config.toml
model = "class-conditioned image flow-matching model"
dataset = "photos of plants, animals and fungi (iNaturalist)"
train_examples = 155796
image_size = 32
horizontal_flip = true
conditioning = "class"
arch = "dit"
objective = "flow_matching"
cond_dim = 128
targets = ["species"]
num_classes = 646
cond_dropout = 0.1
logit_normal_time = false
norm = "layernorm"
hidden_act = "gelu_tanh"
head_dim = 48
fused_qkv = false
qk_norm = true
inner_norm = false
moe = "top_k"
kv_group_size = 2
num_experts = 4
moe_every = 1
expert_mlp_ratio = 2
experts_per_token = 2
shared_expert = true
patch_size = [4, 4]
layers = 12
width = 128
positions = "relative_bias"
optimizer = "soap"
beta2 = 0.95
learning_rate = 0.0049
beta1 = 0.95
shampoo_beta = 0.95
eps = 1e-08
precondition_frequency = 32
max_precond_dim = 512
one_sided = false
adamw_lr_other_params = 0.0027
ema_decay = 0.999
max_steps = 10700
batch_size = 128
epochs = 8.8
lr_schedule = "wsd"
decay_fraction = 0.2
final_lr_fraction = 0
warmup_steps = 530
weight_decay = 0.1
adamw_weight_decay_other_params = 0.05
Rows from block 9 of a small class-conditioned image flow-matching model, named by matrix and row number. Rows with one number within an expert belong to one neuron, the router's apart. Each number is 500 + 40 x the weight over its row's rms, rounded and kept within 0 to 999. All counts start at 0. Numbers have three digits each.
Before each expert's rows are labels from the 100 images, of 14976 (inputs lightly noised), where the router gives the expert most weight on average: "colour at peak" is the nearest of a few named colours to the mean colour under the peak. Only what is clearly more common there than usual is listed. The data: photos of plants, animals and fungi (iNaturalist). In brackets: how many of the 100, against the usual share in percent.
# router: router (model.blocks.9.mlp.router.weight, 4x128, trained with AdamW), inputs 0-127
# up: expert up (model.blocks.9.mlp.up, 4x256x128), inputs 0-127
# down: expert down (model.blocks.9.mlp.down, 4x128x256, transposed), outputs 0-127

# expert 2
colour at peak: cyan (25 vs 2.5)
router.2:581464534462510514520475503546483485557471442509537516427510495497504475497495483472447470488518511575454513505499499466471473436506520487503459475498489485465512472598533523501400556511534500476526476516469492492435507500508513375451460552547470511443482485461491432484422441501499526417501504479486479532510459512564433459450441462516518354539484489509526526535513538424420527508514
up.24:494574468469531527553503489498536495507500579472524446562500549473535454488474523559488464558515549507444485486515477461444495506462527465495496489453536476414514554525488478532509531492544523494532507494490388505549544477500515457525473462494503524467482531506517495491515555529404486475505529404465607461607518511462495530493515440486514530600493455459437425473473440514504556595507
down.24:475644447474518476444503470492488499454503496453519580525438592525535489549440445561475515573492463493529484508514530537546545521492474451530472529510506525491473465515502446496525507506494533524499518542527460511514393499511492505534501441500513550480487487514501516489505554483395458501493569609496536516448473556501469430448461577495512526505468481490409540501472451480481448451444
up.25:539544484454551514456550502503520500533431517529561439525525611417459502525539568480514473617490457462491441460485477462548456477469463519491494552504491505447557466472510534511473533524565520582542428506552469489453421502428470506475460532420476501498445524527438525476504534586472434497533477534535524523520505500461427462508501526492490471483477466453499462451467510464494501499563
down.25:514527500526440567518406473481539497568528577521496561502383484578514468465573489520451536450472547530425535506470492548531475545476551422533518465480522514544405493545538494567518527491556509468580492554496493541504487469465504514490531537492547469476524501506513468528510481560452441559490505471461437510560501569432513529491501476546496507512523544501557524444481531510464469435463
up.26:482463538517520444493446473530531522530486468443524465530492473551510421494430490500407581539497494537465457475521566514475494506475429461457530567456514532514477458484501512518447538474475493497572483549493454541468548487531529526432459487455494436536528472468415488476550469550509534542485512501448572550590453559488492472534504426499496492471424493436430452459544493553555541511452
down.26:450531490486461534528579511506522477506519452539475462558495514435549457506591496532540401517434452473500477480481544452388443482469539487520403500495541471431523532490524536535510472530475503529465504460523523588489525415529479528511507508458456498486553498449441496464470475417533530494466431466524446512444577562496507478480464529551540529517524481467485486586482562506498537511493
up.27:459518546481506483434457539529491501542493464512479501476499528514423548483502487553516586513463484543498457459568458560479423442518484508439533477487489539485480553488586473564475532493531524481524480596527498476495515567544459604427522510544598497529442474504500531436445460456478550519522496481486490524521540516455477537407465459539481430500455484525469456522504506471484457409536
down.27:527479566503494503433445449513495521551491499522459468498545405509511464515546580494536596513481486469487475476518506535512514489486536537520416484509484520517488519484488499430531487506516544519532507432484495571475519403486517558407520518467621533497398500480491520521542492502556460502516454518494503483424457516479517464516541528499478494469487464541549566472492506479521499385613
up.28:505537400470494539421545498480488533511475438463433473477463504529489447556497457473473404534540492489535459484534487485515547526516444503524408548504595487453518479493524497545455492545490467490523550584460474451472524625504522512476531578550552443466498525437496507421524513494523542515434516529534525542545479551484487524495479508481489471513480539475568438521463500516432539515551
down.28:525513501484479473581563437568528506480513467510445501511561501498533531515359559398509457526553529485494501489482470548478529438484466509506420494543510508439523497520475541496495531438464426458498454439522431553543574511477512529560503527588483484538449524505464495510485485480583496507513490475494518479480513420470459536478526452489469517491489592456530448480512496450477461431529
up.29:519515483532450490499594505501501504469498504496380529480461541482522519449512462535520562505498524449458578486532459514494499466467510486512439499447551539473437529559449489513544521556496529480404511503501482496512601584472531472544492423492460478474462557472557506503545477543449534468523531445489510471523573534521523480498469594497534533480476501546543412516519515455431495405473
down.29:559478434519513471480475458506413510476503541465520529476576561545515372484460562521522513492465443462521461472461503491494543546490482513503425491489487468543478469519489501484559541485496474534466491516495465520509429551563486540404555525434580509527635510539505492557448499504506438541484497430506495527482495547559496516493519509487479495558496585482447507526495524564548528550480
up.30:513521458524549506530557485500486480481489556541497528482500445527480416522456545497515520474427509430460369492526486416522548486483518570536588507463503499525568496508551513499614495497550504568478566564473425453509485503438509505558533554398470583488506529550530506517461525499490524485504505511509521472438487463530488498495434514552518513541444461544510445484517489491496553523514
down.30:520559609513511468536488503485433459497453489534490549532552490470458473508434568549501515491549548522503639513510523617510500534516517484469558504507504555556527512531510517471480493469443549455485508553500522499456432521450517438467516546460582551492468432546560508566523458521439569487475474518502530480490525512526549568528529483488521515504523491575557482452522479526450478532516
up.31:444440528467475535541546430470576518462502468508496574487523486565451477505512518485486545474540538537535487500539477507494487483498505516477488525486529587445573485550477495608491504460562486397569494492491474548521485607491498524470497572506503521489498455478517515513516526532495507387502509510438500500508435527552539460487513533462552491467453531433435567579555515500501501420459
down.31:467476490482503489535498480504568499489482567468519445532427423418516515502543469549546500503462476497437578485501464532398525544483531479583479460483489469523464516512475475526486521541499508537512501453521476543552476532527488460535534397551570551493441547486531510608535557549447516509483521497548515462459488485528481497495457508514520502465494627442510462456509456473443483517587
up.32:482487514471509499536536470539449500495446483559441512441496483507499496443593425485467479522473532552517516580520476508422560533416430467532497512475503493495491496536492497552487512515511541522573465490549524469419473559525474427524506480448521521520547550455517553485485606525478558440523418514442403546541542420508528488515483506537489523468478542509532562508468558458517547522529
down.32:498535512492473467468551575496529478522504466478510505492476508501495475555498502500541504495469550497487463519503507512446549542510472495507470515462447442519442484509523516464479477495503479515516498461476501528528407566473499453563466506616530530509572568513517527456451501494574453498495461456491571526576508327501532459469494458591463426420533477523500488494521432483516570485564
up.33:586448487497504497570542492501552506471443510528544488484514455518473523459495479488450603484565555503464461529486487435524462477479512454533524498477495535511506562473518497593469472521510475457535472507506611441504464557477435572401554536452381481509531529471480490452508498523513487544520503515506494537474493535452493444500550417436509543429469519444549459505512537503534483535540
down.33:497470544500511532439391513502544452516490514499476519489509514526472548504476449490482455498491496530511551503522508539394498497509449510502556519494595517517532508509518475569471466509511449491538526478477401424526583601506517448576477440478599501473550471447494500448497497525501425394502498474498471542499508564506504480520518464533562506406475564512494476471508510470497494466426
up.34:553524485494476469502452561506539542512525462481467538470505515480450516535558490525497547572438518533497546471427444557541519476477499445504479492490541458425500552516564482534473479544418589509476494524542457466555515473503496486493517522431460501425414434486572535486488463488480423409448505526462587520495549603491465454529473468494520564493490429508450519491521514521524524508466
down.34:499555325496490507535458487490521443496492514478470572506473448497533546493507515511494435493458479488496573490514487544447491492495492476519541517519542513549484475514507524407516531526390476512519532550521550479476518482523477478445450466479484500504531460510554480516534482507521493424499501474509494498488451698550473484461480460511468520489537533483556538493544435480464473504471
up.35:526455438555515509515525501512442439544481483485546490501545601509487557485511526545483466482603417547496476469475528538450508512472610535522510488525528451436488538442433470519496483493484518537556430501461463479530510479589496510446493587447519475504496459497515526497529484508480537557470503512369508487543537547466442461429480464507438529474480458521454488470533510555498490472460
down.35:510455543508499523450492553503412552509494417499531575505528575471507505506460506516491558500421442522496440504504504523490525464500474476477592493517450493498474466526503490439481473491495587494509522530492490503505531541494493456464522554593599502501498618492521539439506488531544399604524485501464508517457452452506463478491510525572456485390486444500522510471489521488507471546472
up.36:464479460482514527581620493504431510483517597485533521535474557476545539545460516524468542464461491549444532475474459446492533496526488445520497501458541527429520537511510487472459499494504518520481522414445461512454488486470456480505482532502501473526450513477533562537558464475499418448484522439467464453496531577500508503458451474439516511555428516447441509490509604502468511610461
down.36:514548531494496550538562597468580520507491400483434429463498445487476496522472441511489508527485474479482502506503521463399521497513469554483468510499424488496517506487490495493514463544470544489512505569520448500506497567518522471575499467495498486479434437508503477422494525510536525363503539519484489424483437529536502521495487492571559549486517518553531491497513382503471484566432
up.37:499478509541586486594543491531520523496516485450540524459472483517492516563521544501481552442578552562457521499444605441466507420505461539546474461508475465414591500430466483516475514511447438480486514447400516530527505446498446464521493515463418499451489492484491461504488588448485449498471525472545448503560495492495512529477487502505517491467467482472498470549516555585516530505466
down.37:571502528514539407508403520536470536456445499610441478489494399521523438465544474508483602510496386539506566561471493546489529484512499507494507478457472500423491504515500488537532499452489532463482524540473567437505487508546532504478487451439597554495431466471492498483521508531569520514526483539486495513520489458517507504489485531514480528589536506519496463546512464441566525537507
up.38:485447488504500502496446526468508541539490389441487516587556488491525454446468499525416491515510490513545511499541477447481499549496457481511535523505487461503460461499534487524457526484509489457531473451498526459482477482474563485462463489529497356531507455494494529562532441493530585442481471510480504566500501563422503569494564496552596446506500455517399542588470521504492511466501
down.38:464537546469514518507502502504526523535491518649535698456506462491503460500509479541539471490461485522484510504524550425477507464524536491523550525470545526475490456497497516496512485463502557510513531527491551539524442476552513508517491452465507524486542491529534536429550483547436479453515494571484551475461531513529497445493499417513411514469509582529502441543533502558512525451519
up.39:517432449426498517530524476465527513421490494491510492478441517564541496600472559472452511485429485542487522470447588460488534492440517504484469512472546472444527482507484505593469445500462453494496466529452552474547526503490474519510473510487491494552489579440534528524506423424493555466546503498491431515438532528520461431583463497540516527452494439437462495432489469526437461535453
down.39:466509473526464570466469489499542493420527430464446461512413500460503490519492538529497451494482428511465479487498515529468481519460522516529488533441489502468557426523515502504479466424523466512474478498473476545508495462512480440463508485492539533484466457471500497453495472495591561480429552488493598513483490450426538464455454523460523485515549539440375435418473402542458460511541

# expert 0
colour at peak: yellow (40 vs 0.8)
router.0:388569470528480518499536544488481513465521555465463505559473524479497504510546496524478515502520492457534463477507489530527526534495487539475479522594534529520458521428410485537594450522467493551495492524522524478572483554467476539526550549506504517547528492510522623465521551472513484464520469528546477449546554514505524534494499515483442631515481468556401492439474528531572451501502
up.24:545474510469535527492520489513510462488508619366467500533498535506470499487503458566460472558554528489493530432547563527478539530461507514533481483509481493433463492505460504484530486480496416500532498512583496550432433458487578482510535539527532483489479562548463526552467411480515544469468524506492531513545528440551514498471513462507515485444480536481523488511413610528437474442551
down.24:481525482551526531469531487461470510524467419686490536488506512497515489509486545473509515441489542496458525538537431519485464540551517549517473500515499508462468502487517510542591469500502540512518503474576465377494413505537445503479520516422584490463476569464553506488477533503496464452450446510523482477490478466516490476470518500481481508531461507529496479474579396517471520449547
up.25:404494484553596465559486485519538566498516489520482446490507461500452511449532498473372531501572517504450488481501490523485486544515501474514524529525561581492450540497419540496508452494491623499507545534495459471521482495503442419491425521484476470474481490419573503561462471477461517524498540477510478494545481456441509594454513548445501466469550538494463519512486569506504520480503
down.25:456536527510423440564493569481460454558507519506597447499481449500547486482466448473414477516488463533531552516508504517444497475513488437472474520526502460523544454494509533522488515488505379504469457467486446519488504453402494447570561528502513471544447505493561506467479468492499506490495484507482582498488578503490486472494479406471444462520480557547411465595513453474508502457484
up.26:484488485504481535441491440487573484480456524519545468433511576490450505435484536492482482488468397519472527524485485432510443566453557437459566547460552477496510480471528505506440488543503409479548506491543554579477507495523502474514497471452474545476481485559398482508420475519485530480507545552472527543537489534460503465511569543513525440541525520480421499446560430523480489511574
down.26:547462534541526509468511621512456460490508497491535509497471474494541519495547496445495546498471479509486425521513496489581488498559438405537424520530485523544467525498479492386510527469498626493545474451475517424486487510472475549494501513494478517468493552535468480503494488477484537543477453506523469532519469505565510528494432516452436451453604528599532530430539500539484515541544
up.27:498526466544512469487455483503536508543672488447521515539489472507480495476524528477378514445496497530499510481412378528481466504407514481475526489501492505449478559463425550527492525450522509493503548602520515522515525511520495386477549494475476509551503480538491491522458514500518485496485510476491454581506512497526490540492470625513494476479510530456429500522516493500492489474493
down.27:528496476498510454501479502536461523548672514505547508549482473487496494456483504469503477443499468541503441475606339538496568477397489495500479487497524528527533432510452560519531546570520493526480461450489503524540462498474503447490468518505484541478488534558435509515453519487506488531547492520478514465490500516530518478439514366495489473478490497508509510513484489511490585511511
up.28:529532443466557545519510483472471533476451444527462430555551460498477442478541528482482526471486476502473485480472475468515500436476460504450466519502500517548503496542543508478453496399521539513496569534441486534476460517493470527425442601486498504463472471385396510423504495576496486435526473503530559488491475571457563548461538505484422580495509433479490506532483501504559524508487
down.28:505410346485463545508468581523574509493472559467467494541467542463514604496516455518435513461469500496513506473502494471477510535480440470514501491460517445482488506527510541556527459532505534474500473474512461461464496444511513516460562530478603477509419483426419495557500507563451415431501475458498461534551505520513476472490453502494551535573497496529520474466472495504483507561516
up.29:481499537520453522467551491594495518541494514525487551521531527479434537548552493561497477512534509469429506559569447463466389473542473480513538434480565529472522543527522416535496567557592491534479556510506522486489513519488530483505522493481541440512482570573580521456474483598532480492528502503461520493513435475466471530518522453457541574476456523587475455502470487474525458481531
down.29:490537545491547499539505507455461508500488494479480587528471583515465474511514483509465404518511506461569498564455425477511594555513479499484512440514531488477467469482504428450474559432543496469459458542492525462466441507535506437518480554523496420505498539546555507567527483559482478448482580450459575533553436449531541470462495557518534521506524542501549562493456448517461531556466
up.30:469493466503463421496475548564488541560522487465531404564464544446501546539508507524464508490497507513507439485502563523437488549522471477463391472535486474415512477463462530542555521460479461469472476518492443467505556575433467477498538485485482525531563518558504517626491509486502474474522490479526558430517502501465481439535509429482479460568477496489473569548434501549456500522445
down.30:487514461526487495507499415453397503556521560490451415522456440507538483516501504534442492517501452508496465491515537522455522489502515504499556519504537485534467498475527507478432476492472509487493512513468458534510446463548492507516489472534616536458593498583522530389481534491566471435493588538520492486508523497512501596469502554465393496388472496495481425512497520509514499468493
up.31:489494575532446427495535526531540475544440500495461485530507530465529516449543483505490524446539473453502436533527515495521513466540497577505529456590528527491545506499539516570453475463538471462488532461542507549594435432469548432553474531482499462490434504480492561516511425529466444531519412498442554529504522541429507517445537518453529489482492479446539385484537532559511493532492
down.31:497582607498492499559540548488450499527517508477465523487471497503508432510425476498552492495483541445515511507501507494589440509470465508497484525529505508512540539458539517477514506521517469511435491577530528495506444496476488414459526508567490540480445499487483529493450517486533545536510515547514496536509483573492510395468484528484568499604458431515435538487507598544477537637482
up.32:468484487523506470467452471553483608457487520426486485529487501501482510472563505477513527466486449489514449494461491523572494440482465541494456475643442496521524500506476519472497498477506506474463492504473496478493461539494504485561485483455488517468531488487499577534476460475461461471499424506346510476498498534457486508486493419533548491492406456468442465347497493506465507464481
down.32:502524431488514514460572559506467412506502535492538525497525611503472438493376483499543625500448500479485453490503499492516492509501459517536502485453491514491495519508513502429520494515516458502480521510505496554485525409568513460464493514630489490495491488491492469549497484489519491441519491514478530462480477609504504490512509521396529488446448517608528488497481488437487488496420
up.33:403505425462525566511575516506505497494608532516498485405543525472525497540519513547464505473466512485515515611418553533465551480457476530489472415462536464495539493540513481527456507516466489522475516451513508485457436517495516537531514547498522459568542521569610517533541550543476501481400507551464524506477490469460563497522460443487471528539469493503489434492521495445520467480470
down.33:425449534504482496500451471527456495527591481495537485407513502568489487487521444532530521465496482510483465618601515525488442510450507465505385401525501523536480506465535479525555525457444495480470488492478488485451498519531499508473509532497490456482539518531605479434529547518546474539589464435523519495499556500469456502478532560555444488502524500475447468492512505582496512449465
up.34:537540567536486492518509547481544515505458496500520516461509546430531432479504481462516451545501556494500589572530485603509437569551381474480488518540531478435458512465493522502478501494528482491504576500529482466523434497513544545517434518523514494503525547419553513545465447522504472539475519536491522535493478496498464457518536563554476501460437555535451509497436416559481452435567
down.34:455434545526506401534497450504476481528502467478516509508494476457490550517456488549570479473470599528527577448518492628529471495473396477474519476466515494509477526530522478556478533461520484473503537537520513517522408471462513535569456491494538467523563468540478462475505500525535539476477526478534512543478509571537486576446502509478504517554492422488562446454552576552490483430544
up.35:476517480479506447505452446461509537485464496467507544463507499554530510577512474575517504578468423512478436509499533479445499504480510466463513447472516559533495535471489464529534453450505378486589418555430451508500524498449449413477425505493441533456498492426570474544508460481501471442471477505448506445531468514537531481475486575507442530535489554498459491512462504585517512520538
down.35:504495473484475497580465438528456497491482578509526550486526451440484495577538427558536497558484526480509522491477532503440497504495544487484462471486547470493503465493505472509500472566520568513495562374549419481508453570548494442460554517453505510552486488436554541470444465491525526495528505479495491603549460474537479564506513425462509572458482473551468460594467516468482499540515
up.36:493535526513527531522578540482501502543387482463536457465529519528501481435539444519470510525506555476502462533511548544429536471384530532573528516447435546594466517480522486476476495494522514465490471444418442467488502487501498551490440501465486487485480476521559524512493520462539510531457516486477510500504392474469536464566536495527482475505436452461507470416413414531500499449469
down.36:530455519491546512511532462501524538456592490521530468502491511478397495551501498502551437504531557489470411477520468546479528548616518521529470513487427552562473555542513496498487457513525517525475458598455487562513495493533562520567478510567384475495486535473451477463466507520435479478500494474511455475464623498505535545470492541484477474489509522564491464422538514519485491521490
up.37:432451476466512498481432469506476509466542477430502524526494522442541508448516528579540509531503452504423454512440445511416514514522484467499428579522489496509449562514483393515475497467528384469551511579461494510459551521493504436525466558451532529528503489422429487551526501491467476446540505546515534550510544527548540529531478575510470518518511524498501516573532516532481547550535
down.37:437427495485517494483524519508533493493537600549507528527501560559509486472486450572529487533468395478569502503566476522457492508536487478519518561479491493480552453542459412519529474540511600551521496395549502452469432474496507528533521505514462481489510485425424507473533480483409475585461523436482559467483470454501472496452524440508477510478471471518530525520523563541547495514546
up.38:502478460449461452512474460573494490516568482456476450548501462522482462518544560538534572506468507486540506422557503530470601459515458537554440537478556381447544463478503517495565535504468558543469576542500517478548470474536451477476540564483535518524468514462508509501495437553454499470503443522518500441483496547449473516455448478477509455548502514527504531572428513550509486519415
down.38:502521399449554505550508561444472507524534594499427473521501468448502484506502431551479430495535545515481472451439498502442453512484467533443549531487481599599465541475506513446491522474428478420476431502490512491535470532469423495482486466515492510462534493451504464521483474589451477527498495517498477555481526578542524532526522538506534504475461458535571444471450577523497494516490
up.39:547486527462602555462539516463513512500519494476525489499535494605494488500543510558467561511511509482583530437446512521490519515505448565437486586529535441511465454481542602528492516442523546461504435461468522482536557526540539533524565549479506504551531502394448521510531520452535542542488524460472444438413574526473457497527502528474493558512492476574497498460506484490478494517491
down.39:532441509515440532467549576510537501531496455508474373501555503411543555505513485561530526497469512544439627471531501516470494480504440539530523566519483516526512502554522565491523508539527532551532560471508532503505553468448550537489443405568476509479445506418488498420439476480510512517506556543509562524471545480492533509488481530495513512466479541502521437568522489457536499484467

# expert 1
colour at peak: black (95 vs 3.5)
router.1:608519534478525522504485479540532487525466520526515498460504515489468469502464513484480518470524492570477550526508539444456464435519457488539448478451495489473501478591602531488405549470554505459500491491490493522447471518554507441469481515523535521479487550477476483558493482476539533598514506480458531519490475495535447487474482482511525356476471572522511511550524365548423555501503
up.24:421374509498492550460500534476519506557541562592538442511507480495484470434467486520488525521479524469432530459515483573535504513510503445474500485442466507501487531514469460487491527489443443524527472528498479524487511488393487428537447459422533594479478480494480544499481469492527484453453505463483565491479507496509451576471521544448516542537527509494648488473520429505504491530462
down.24:456578540525471533452481460507441446504493448447465413478516434506468565476545542502544513485468521514477524512497469601590540504486562524518509494517453470477516505554525515559529494497448500497541502502494473445490496526599514508540492483558550499495482532476505464520468464542479501511478493448518463540522510522512506494530499499518488456463539537551285493511482576476464529480468
up.25:513563486497474498517520466522459535522527408485502452494553523525531461482568454452451473512472504531468473570544413514502545460485529452497475533481549488419551512433557589558476517480517483551505473548467527537540474527546505458445449545525529509436486505442575478468498464549408500413493546468479547517519530536563474528518456461483390535497463504514499465512507475507462487566453
down.25:481481465442483519610521429488549537481538349590463552515481478517516518485507485481546459489441549509525455488509444493468484534493553520491475469462482497511491468530459528496503513453459538528488475547497535546522473573490468527493483504533523506548479446389483548579527475640442474425498499537478525522517534503504520489499469542477464509520559481468421461495526521524499501512442
up.26:499511436435459535431514479486538581494492451449476497523470411481555455464482466469502450482525498536486511481485507484507449496494476522532451481481567524488517515540481465515474500511549567524510519550506556609475564534587548513502473535482482478449463522464532447561461537494418558501522450494513424514548541549472464476446397463508427493454481526507435526528475429548468535475555
down.26:484569480494492563519484467514543546555552565555578459537495521425474510494467512497507496484487404486484574516433497452476446545531508445507529553527515475537498447563548520578483479508544527511516485424492514487501465455429533501490474561561506472478486451543498536486511547513505531544470551467442421490510555472420502518529495447518581488515592500501528514498492450460528590453559
up.27:412531538496533406480553518520505469526454552490483509526480499483420512476539492515453562495434452504456476556507486475484481503506482481484420476513637521405467546512473534521515582584499479464491490488491519481514521530544492454598506513493489422459499513516516483511540467502499500472526460537547535517450410575481491519396447479444515499554521473481574500500482454527524534496491
down.27:427585395473488473542474571541532508470455426556510489460500521467493456509466455498479488526501408482433527481480469500486509575519596499516501498493553494487526485547503460467549453547441467496531554507498448471480551499465528513491493478536524479489509433573497508460539506482445566527503521503500419534539494660566475481489488443496490472428525542510464500511506476512465507551494
up.28:551532427543494598489531450520471533538478370487490475491477461515430479557498506496537497479506428496531544500510502534494531505495511497547431515495522478489523505498554546488478534442499507464576535471474522545449505597468524445514510540480585464512478562502500511552489487499527528479498478477472535435459517450593498538594506565469481438558413544534513565537522535559470516519511
down.28:487555425499489486478500538508609516479495558598509509541478484463509618514505470503536445485560430517514537472500510515492520525504533450489623492495479499494507478485490496545501484508520487478470503536504483595496476499544514518575495613531534505483511495476501518494491525482463511446501526471484484511516521430478488438495517491488551476341462524461590500572515569532521537501491
up.29:515516524549485442508485496497479496487522485585487516488436465467547381479492575484488479492497455509431427511472484464510540511501534516523492512502478484501524523538518507478612526528501511502443538478465469431537587547431498503505549567443459496426530452455550497477503496449514479476524548575487555465560508499568434507507440545457494471571524569515453463561503408558505500472492
down.29:524567567596467447391477504511501519483494575563608493441529500500512461492489513473512513475505516522569556524507468504572564489475494575516506521522459493450404486450505478490462486453458570490369513489507499519507478560543479514484492503539507551533442531450520495475439550513513519470506468516510476513481525501431590459502486492497557558501469518457530417482522497522486468484472
up.30:545534494523519440494580484501503492509483466459515504469555528521464481507495485514454593514494506482531434435488455535518564531510490484543452478481487537493506490578471521474502465466533440552506456495485476451483546520428495477513556561552447513505499542448530526382541483598555481506492593445530519556532505491558473496551449443555564514432495418482554461525515432492454510551491
down.30:499411503476508488489619520501545513507507561550483520513544536490533538520525520522468565513465515518520415528509516524514527512502498525498589503507490528511485492496502483545506519499497506518527499588492488548508553407608494500490520537457398473507496558517487509563582511428463543547503486482498481462513486483474498475498504504491400493527519594575412519470499584489481472604470
up.31:535500406513539492547519434508548470534504446504530495453532515484467525489445529525361527472484516491482447482496481505466512462510486479483476546571563498433468520476511478566505489476609555525505500479493500498518432461495454437494485508529521471492491472485477491469531485514465450483492562479356506529442509607446478505499502571487485531543450538481505483446530493420465479474423
down.31:479441472473491472514456406554522563524532523489485492480517458461515476508470465497557490473339516489500495467490495533591540458524476502505570528509494498493511487551545483558482480504422501494502491479515435561479499480460512498510546539375492481512446470547476432515456524501592575435503483485510522541530515517482506458500518534598428492555583548494511501494478474513510517556487
up.32:490452440530514483503526514477476466460549516536541483510471487617460541508487537533490484519537421441526387472540530478430516510529491516515507538500541523484423526511503494516493489503551482458519517478511586444393436446552506468478538468476479401489467514510490512478446586500553517493480499471501587494486487514552506508526495496481463420502462478444586448498511516477578553521435
down.32:501519496612499496511432553513448511508527556466498469475503494420506508518497464583513504489560605430505596501473484582507527430523478516465552501507501484536591477452516503526532561472527517566467513532494479480470450520523508543465507503564453413510640513531516498530518523517488514477490486550498564521504504576536497574506490502471585481510509452491529476538497513546462516528515
up.33:432506490451499430527596473521539507464540528492527503466571569505530526494482552522480629515519528502518506527507500404494517470543484522570442538479450489464534493470481471471451526464519499496489443433469473491513453446480492491569482420526497467456412464503462480514464454519525519503479491485483518504570513507511524462497535509436487440529460535498470507546538662540473477467536
down.33:531510476509504455520575603528467537466474486496588406489494543484490487494470431440459649488475548499493504487511506408420515502467489442530498484462464535482523510450500485513494492514488501540530507563521448477473492528572497509557516496479531504532492448490497489541511535516438482472491429479491415552557458464558510516495548498519551499485453455511453460574469389463509503529490
up.34:461491448394506459481577550599491510416474461505478463478492484484452539483513476539518454513539509447556478537541432541513531460524481641534514517479494483560550482502494471484528422517456490431522483524504454472494486472493525539427545516478534494452494452419511497502490470435538430503515481421485547535542461502437482498473520519489425507515497487472494569507439520511500477424523
down.34:529507458458498498508560513516472468440504502504452524480541491551529575499565479463443571489480465503487474502496515474429505491477517526507534511500513501537556523451431488541489538560497469441612487503493572532513501527509416430517455436388476528459489549480490493495555515442507524516518533478504529514480555534550480506526529377507465426465462535487552478544547566444443513549434
up.35:467546549464544516573463399573595493567502508487499426441517430532549541463563495537491448540510559584487454536472504548539426465525552493508516517465477499447509502535478499515495457541502476471552497509533550508479476492542443487528507544463405450492558527487551513486490526461502455519527472538434474578493502492499485496476445450450550468504467574446487490446467438500457476475510
down.35:492463519474535431586524529510430500449448575468533517488551560493483466498470525513594481520426560505490403497484484457502490538439494381440531516526513505507510467514440536471471508508428477529525449508502504565461495533461490502512505440556540493546566537546462523438441523455501558470513502417469555497530536484476500526448463527520536451514516545573552448490456555501511524493483
up.36:542460501554495551544427496450468521563500461561575515477428500543530488494490552459441464477554509494456537514508485446471529497497498488590457527516398516505482456586454530481485521500528495485460511481490486419467451577493464495516530542463515507473478462448553475501631506502573499482530548539473548531428532495533463513576507515483479462531493455496474425494550468467563495447475
down.36:507553507577532530565475478555496483554523467566521356523428526444514529510480573490563458496510460472497544467518496552575507560499502513464442533491553492565501506546516460505509479517544546532442515459487445470477515518420429485520495531531509538543528462480490517464459517530387533495490472466491453507517436523399551516543508524510569500468522486568489498490480479459455504452506
up.37:501531456587524468535574531525538514496471540532479459487516490475439441505528483564471543486505520563479501495509461472430480552496464415538579538516407525465466497572512466494510489410532507536468488493503486514505481500499465554472525509452459482504470565444527466572584546553496520562471476445471531525456504474494489557517516551478521428483505479595462488499501534494377523521571
down.37:506538461486495542529513488484452504546485465509508534531488527497586475508448532483477487493499490550496491524552477525500483541497498510490400465471437488521508511534502560594508515459487509489596490488505465444519546504449493568470473481610465517482506515469505510497511509479460475509484447534531509472503433455474530503543539556508520525558518516288524465463514396503516467508567
up.38:502484490454477485570453513515503509467507527397509518558530495489445538487518456465502505506496519491462496473481558536456449457488501456485496441477514465476582595508541484553493485487473514464534491513501520450441468508552574608470515511478466429532486455477473481590472534508546525525426429419503561512555484482436579538537520491497518523497480513500539507552505518445485390410483
down.38:501461514480482460524533454463579476494474523436498509513490516546504581505479423480474492515568503537526526497536535441453552473492420410557482463475542511541471459535507531473484541484443472478568522519515489387492441502562547522531460500427449449462600507471542508571520489469518456474529561491501506427451523500503411481475466532508489559493488496513454530489560569552472499557492
up.39:466494548477482484518460572472519525513501532558547523497515450472487444524466537463438533525479542572485586519527534476473475522469455431462587482481561505480519468500530463507417518479502506524563509471497525455506545601591532486528465451473539523490508463506459482551491559532468544491461520501484457505580488563421485514490528491527525476427454509544418474510526410482450511567420
down.39:512528540549517526533445414520534507539491474481468484532506524499490499492482417515410566487473518489503456488522480465511480471497510537438480506517545522581509518495522523589517517492473497532530489468499509528501561440473544497515528490422553415530480489460532500578532497500517499516499476434497576477454525502571506612481535469483502465573465480381479552512502512496498487588374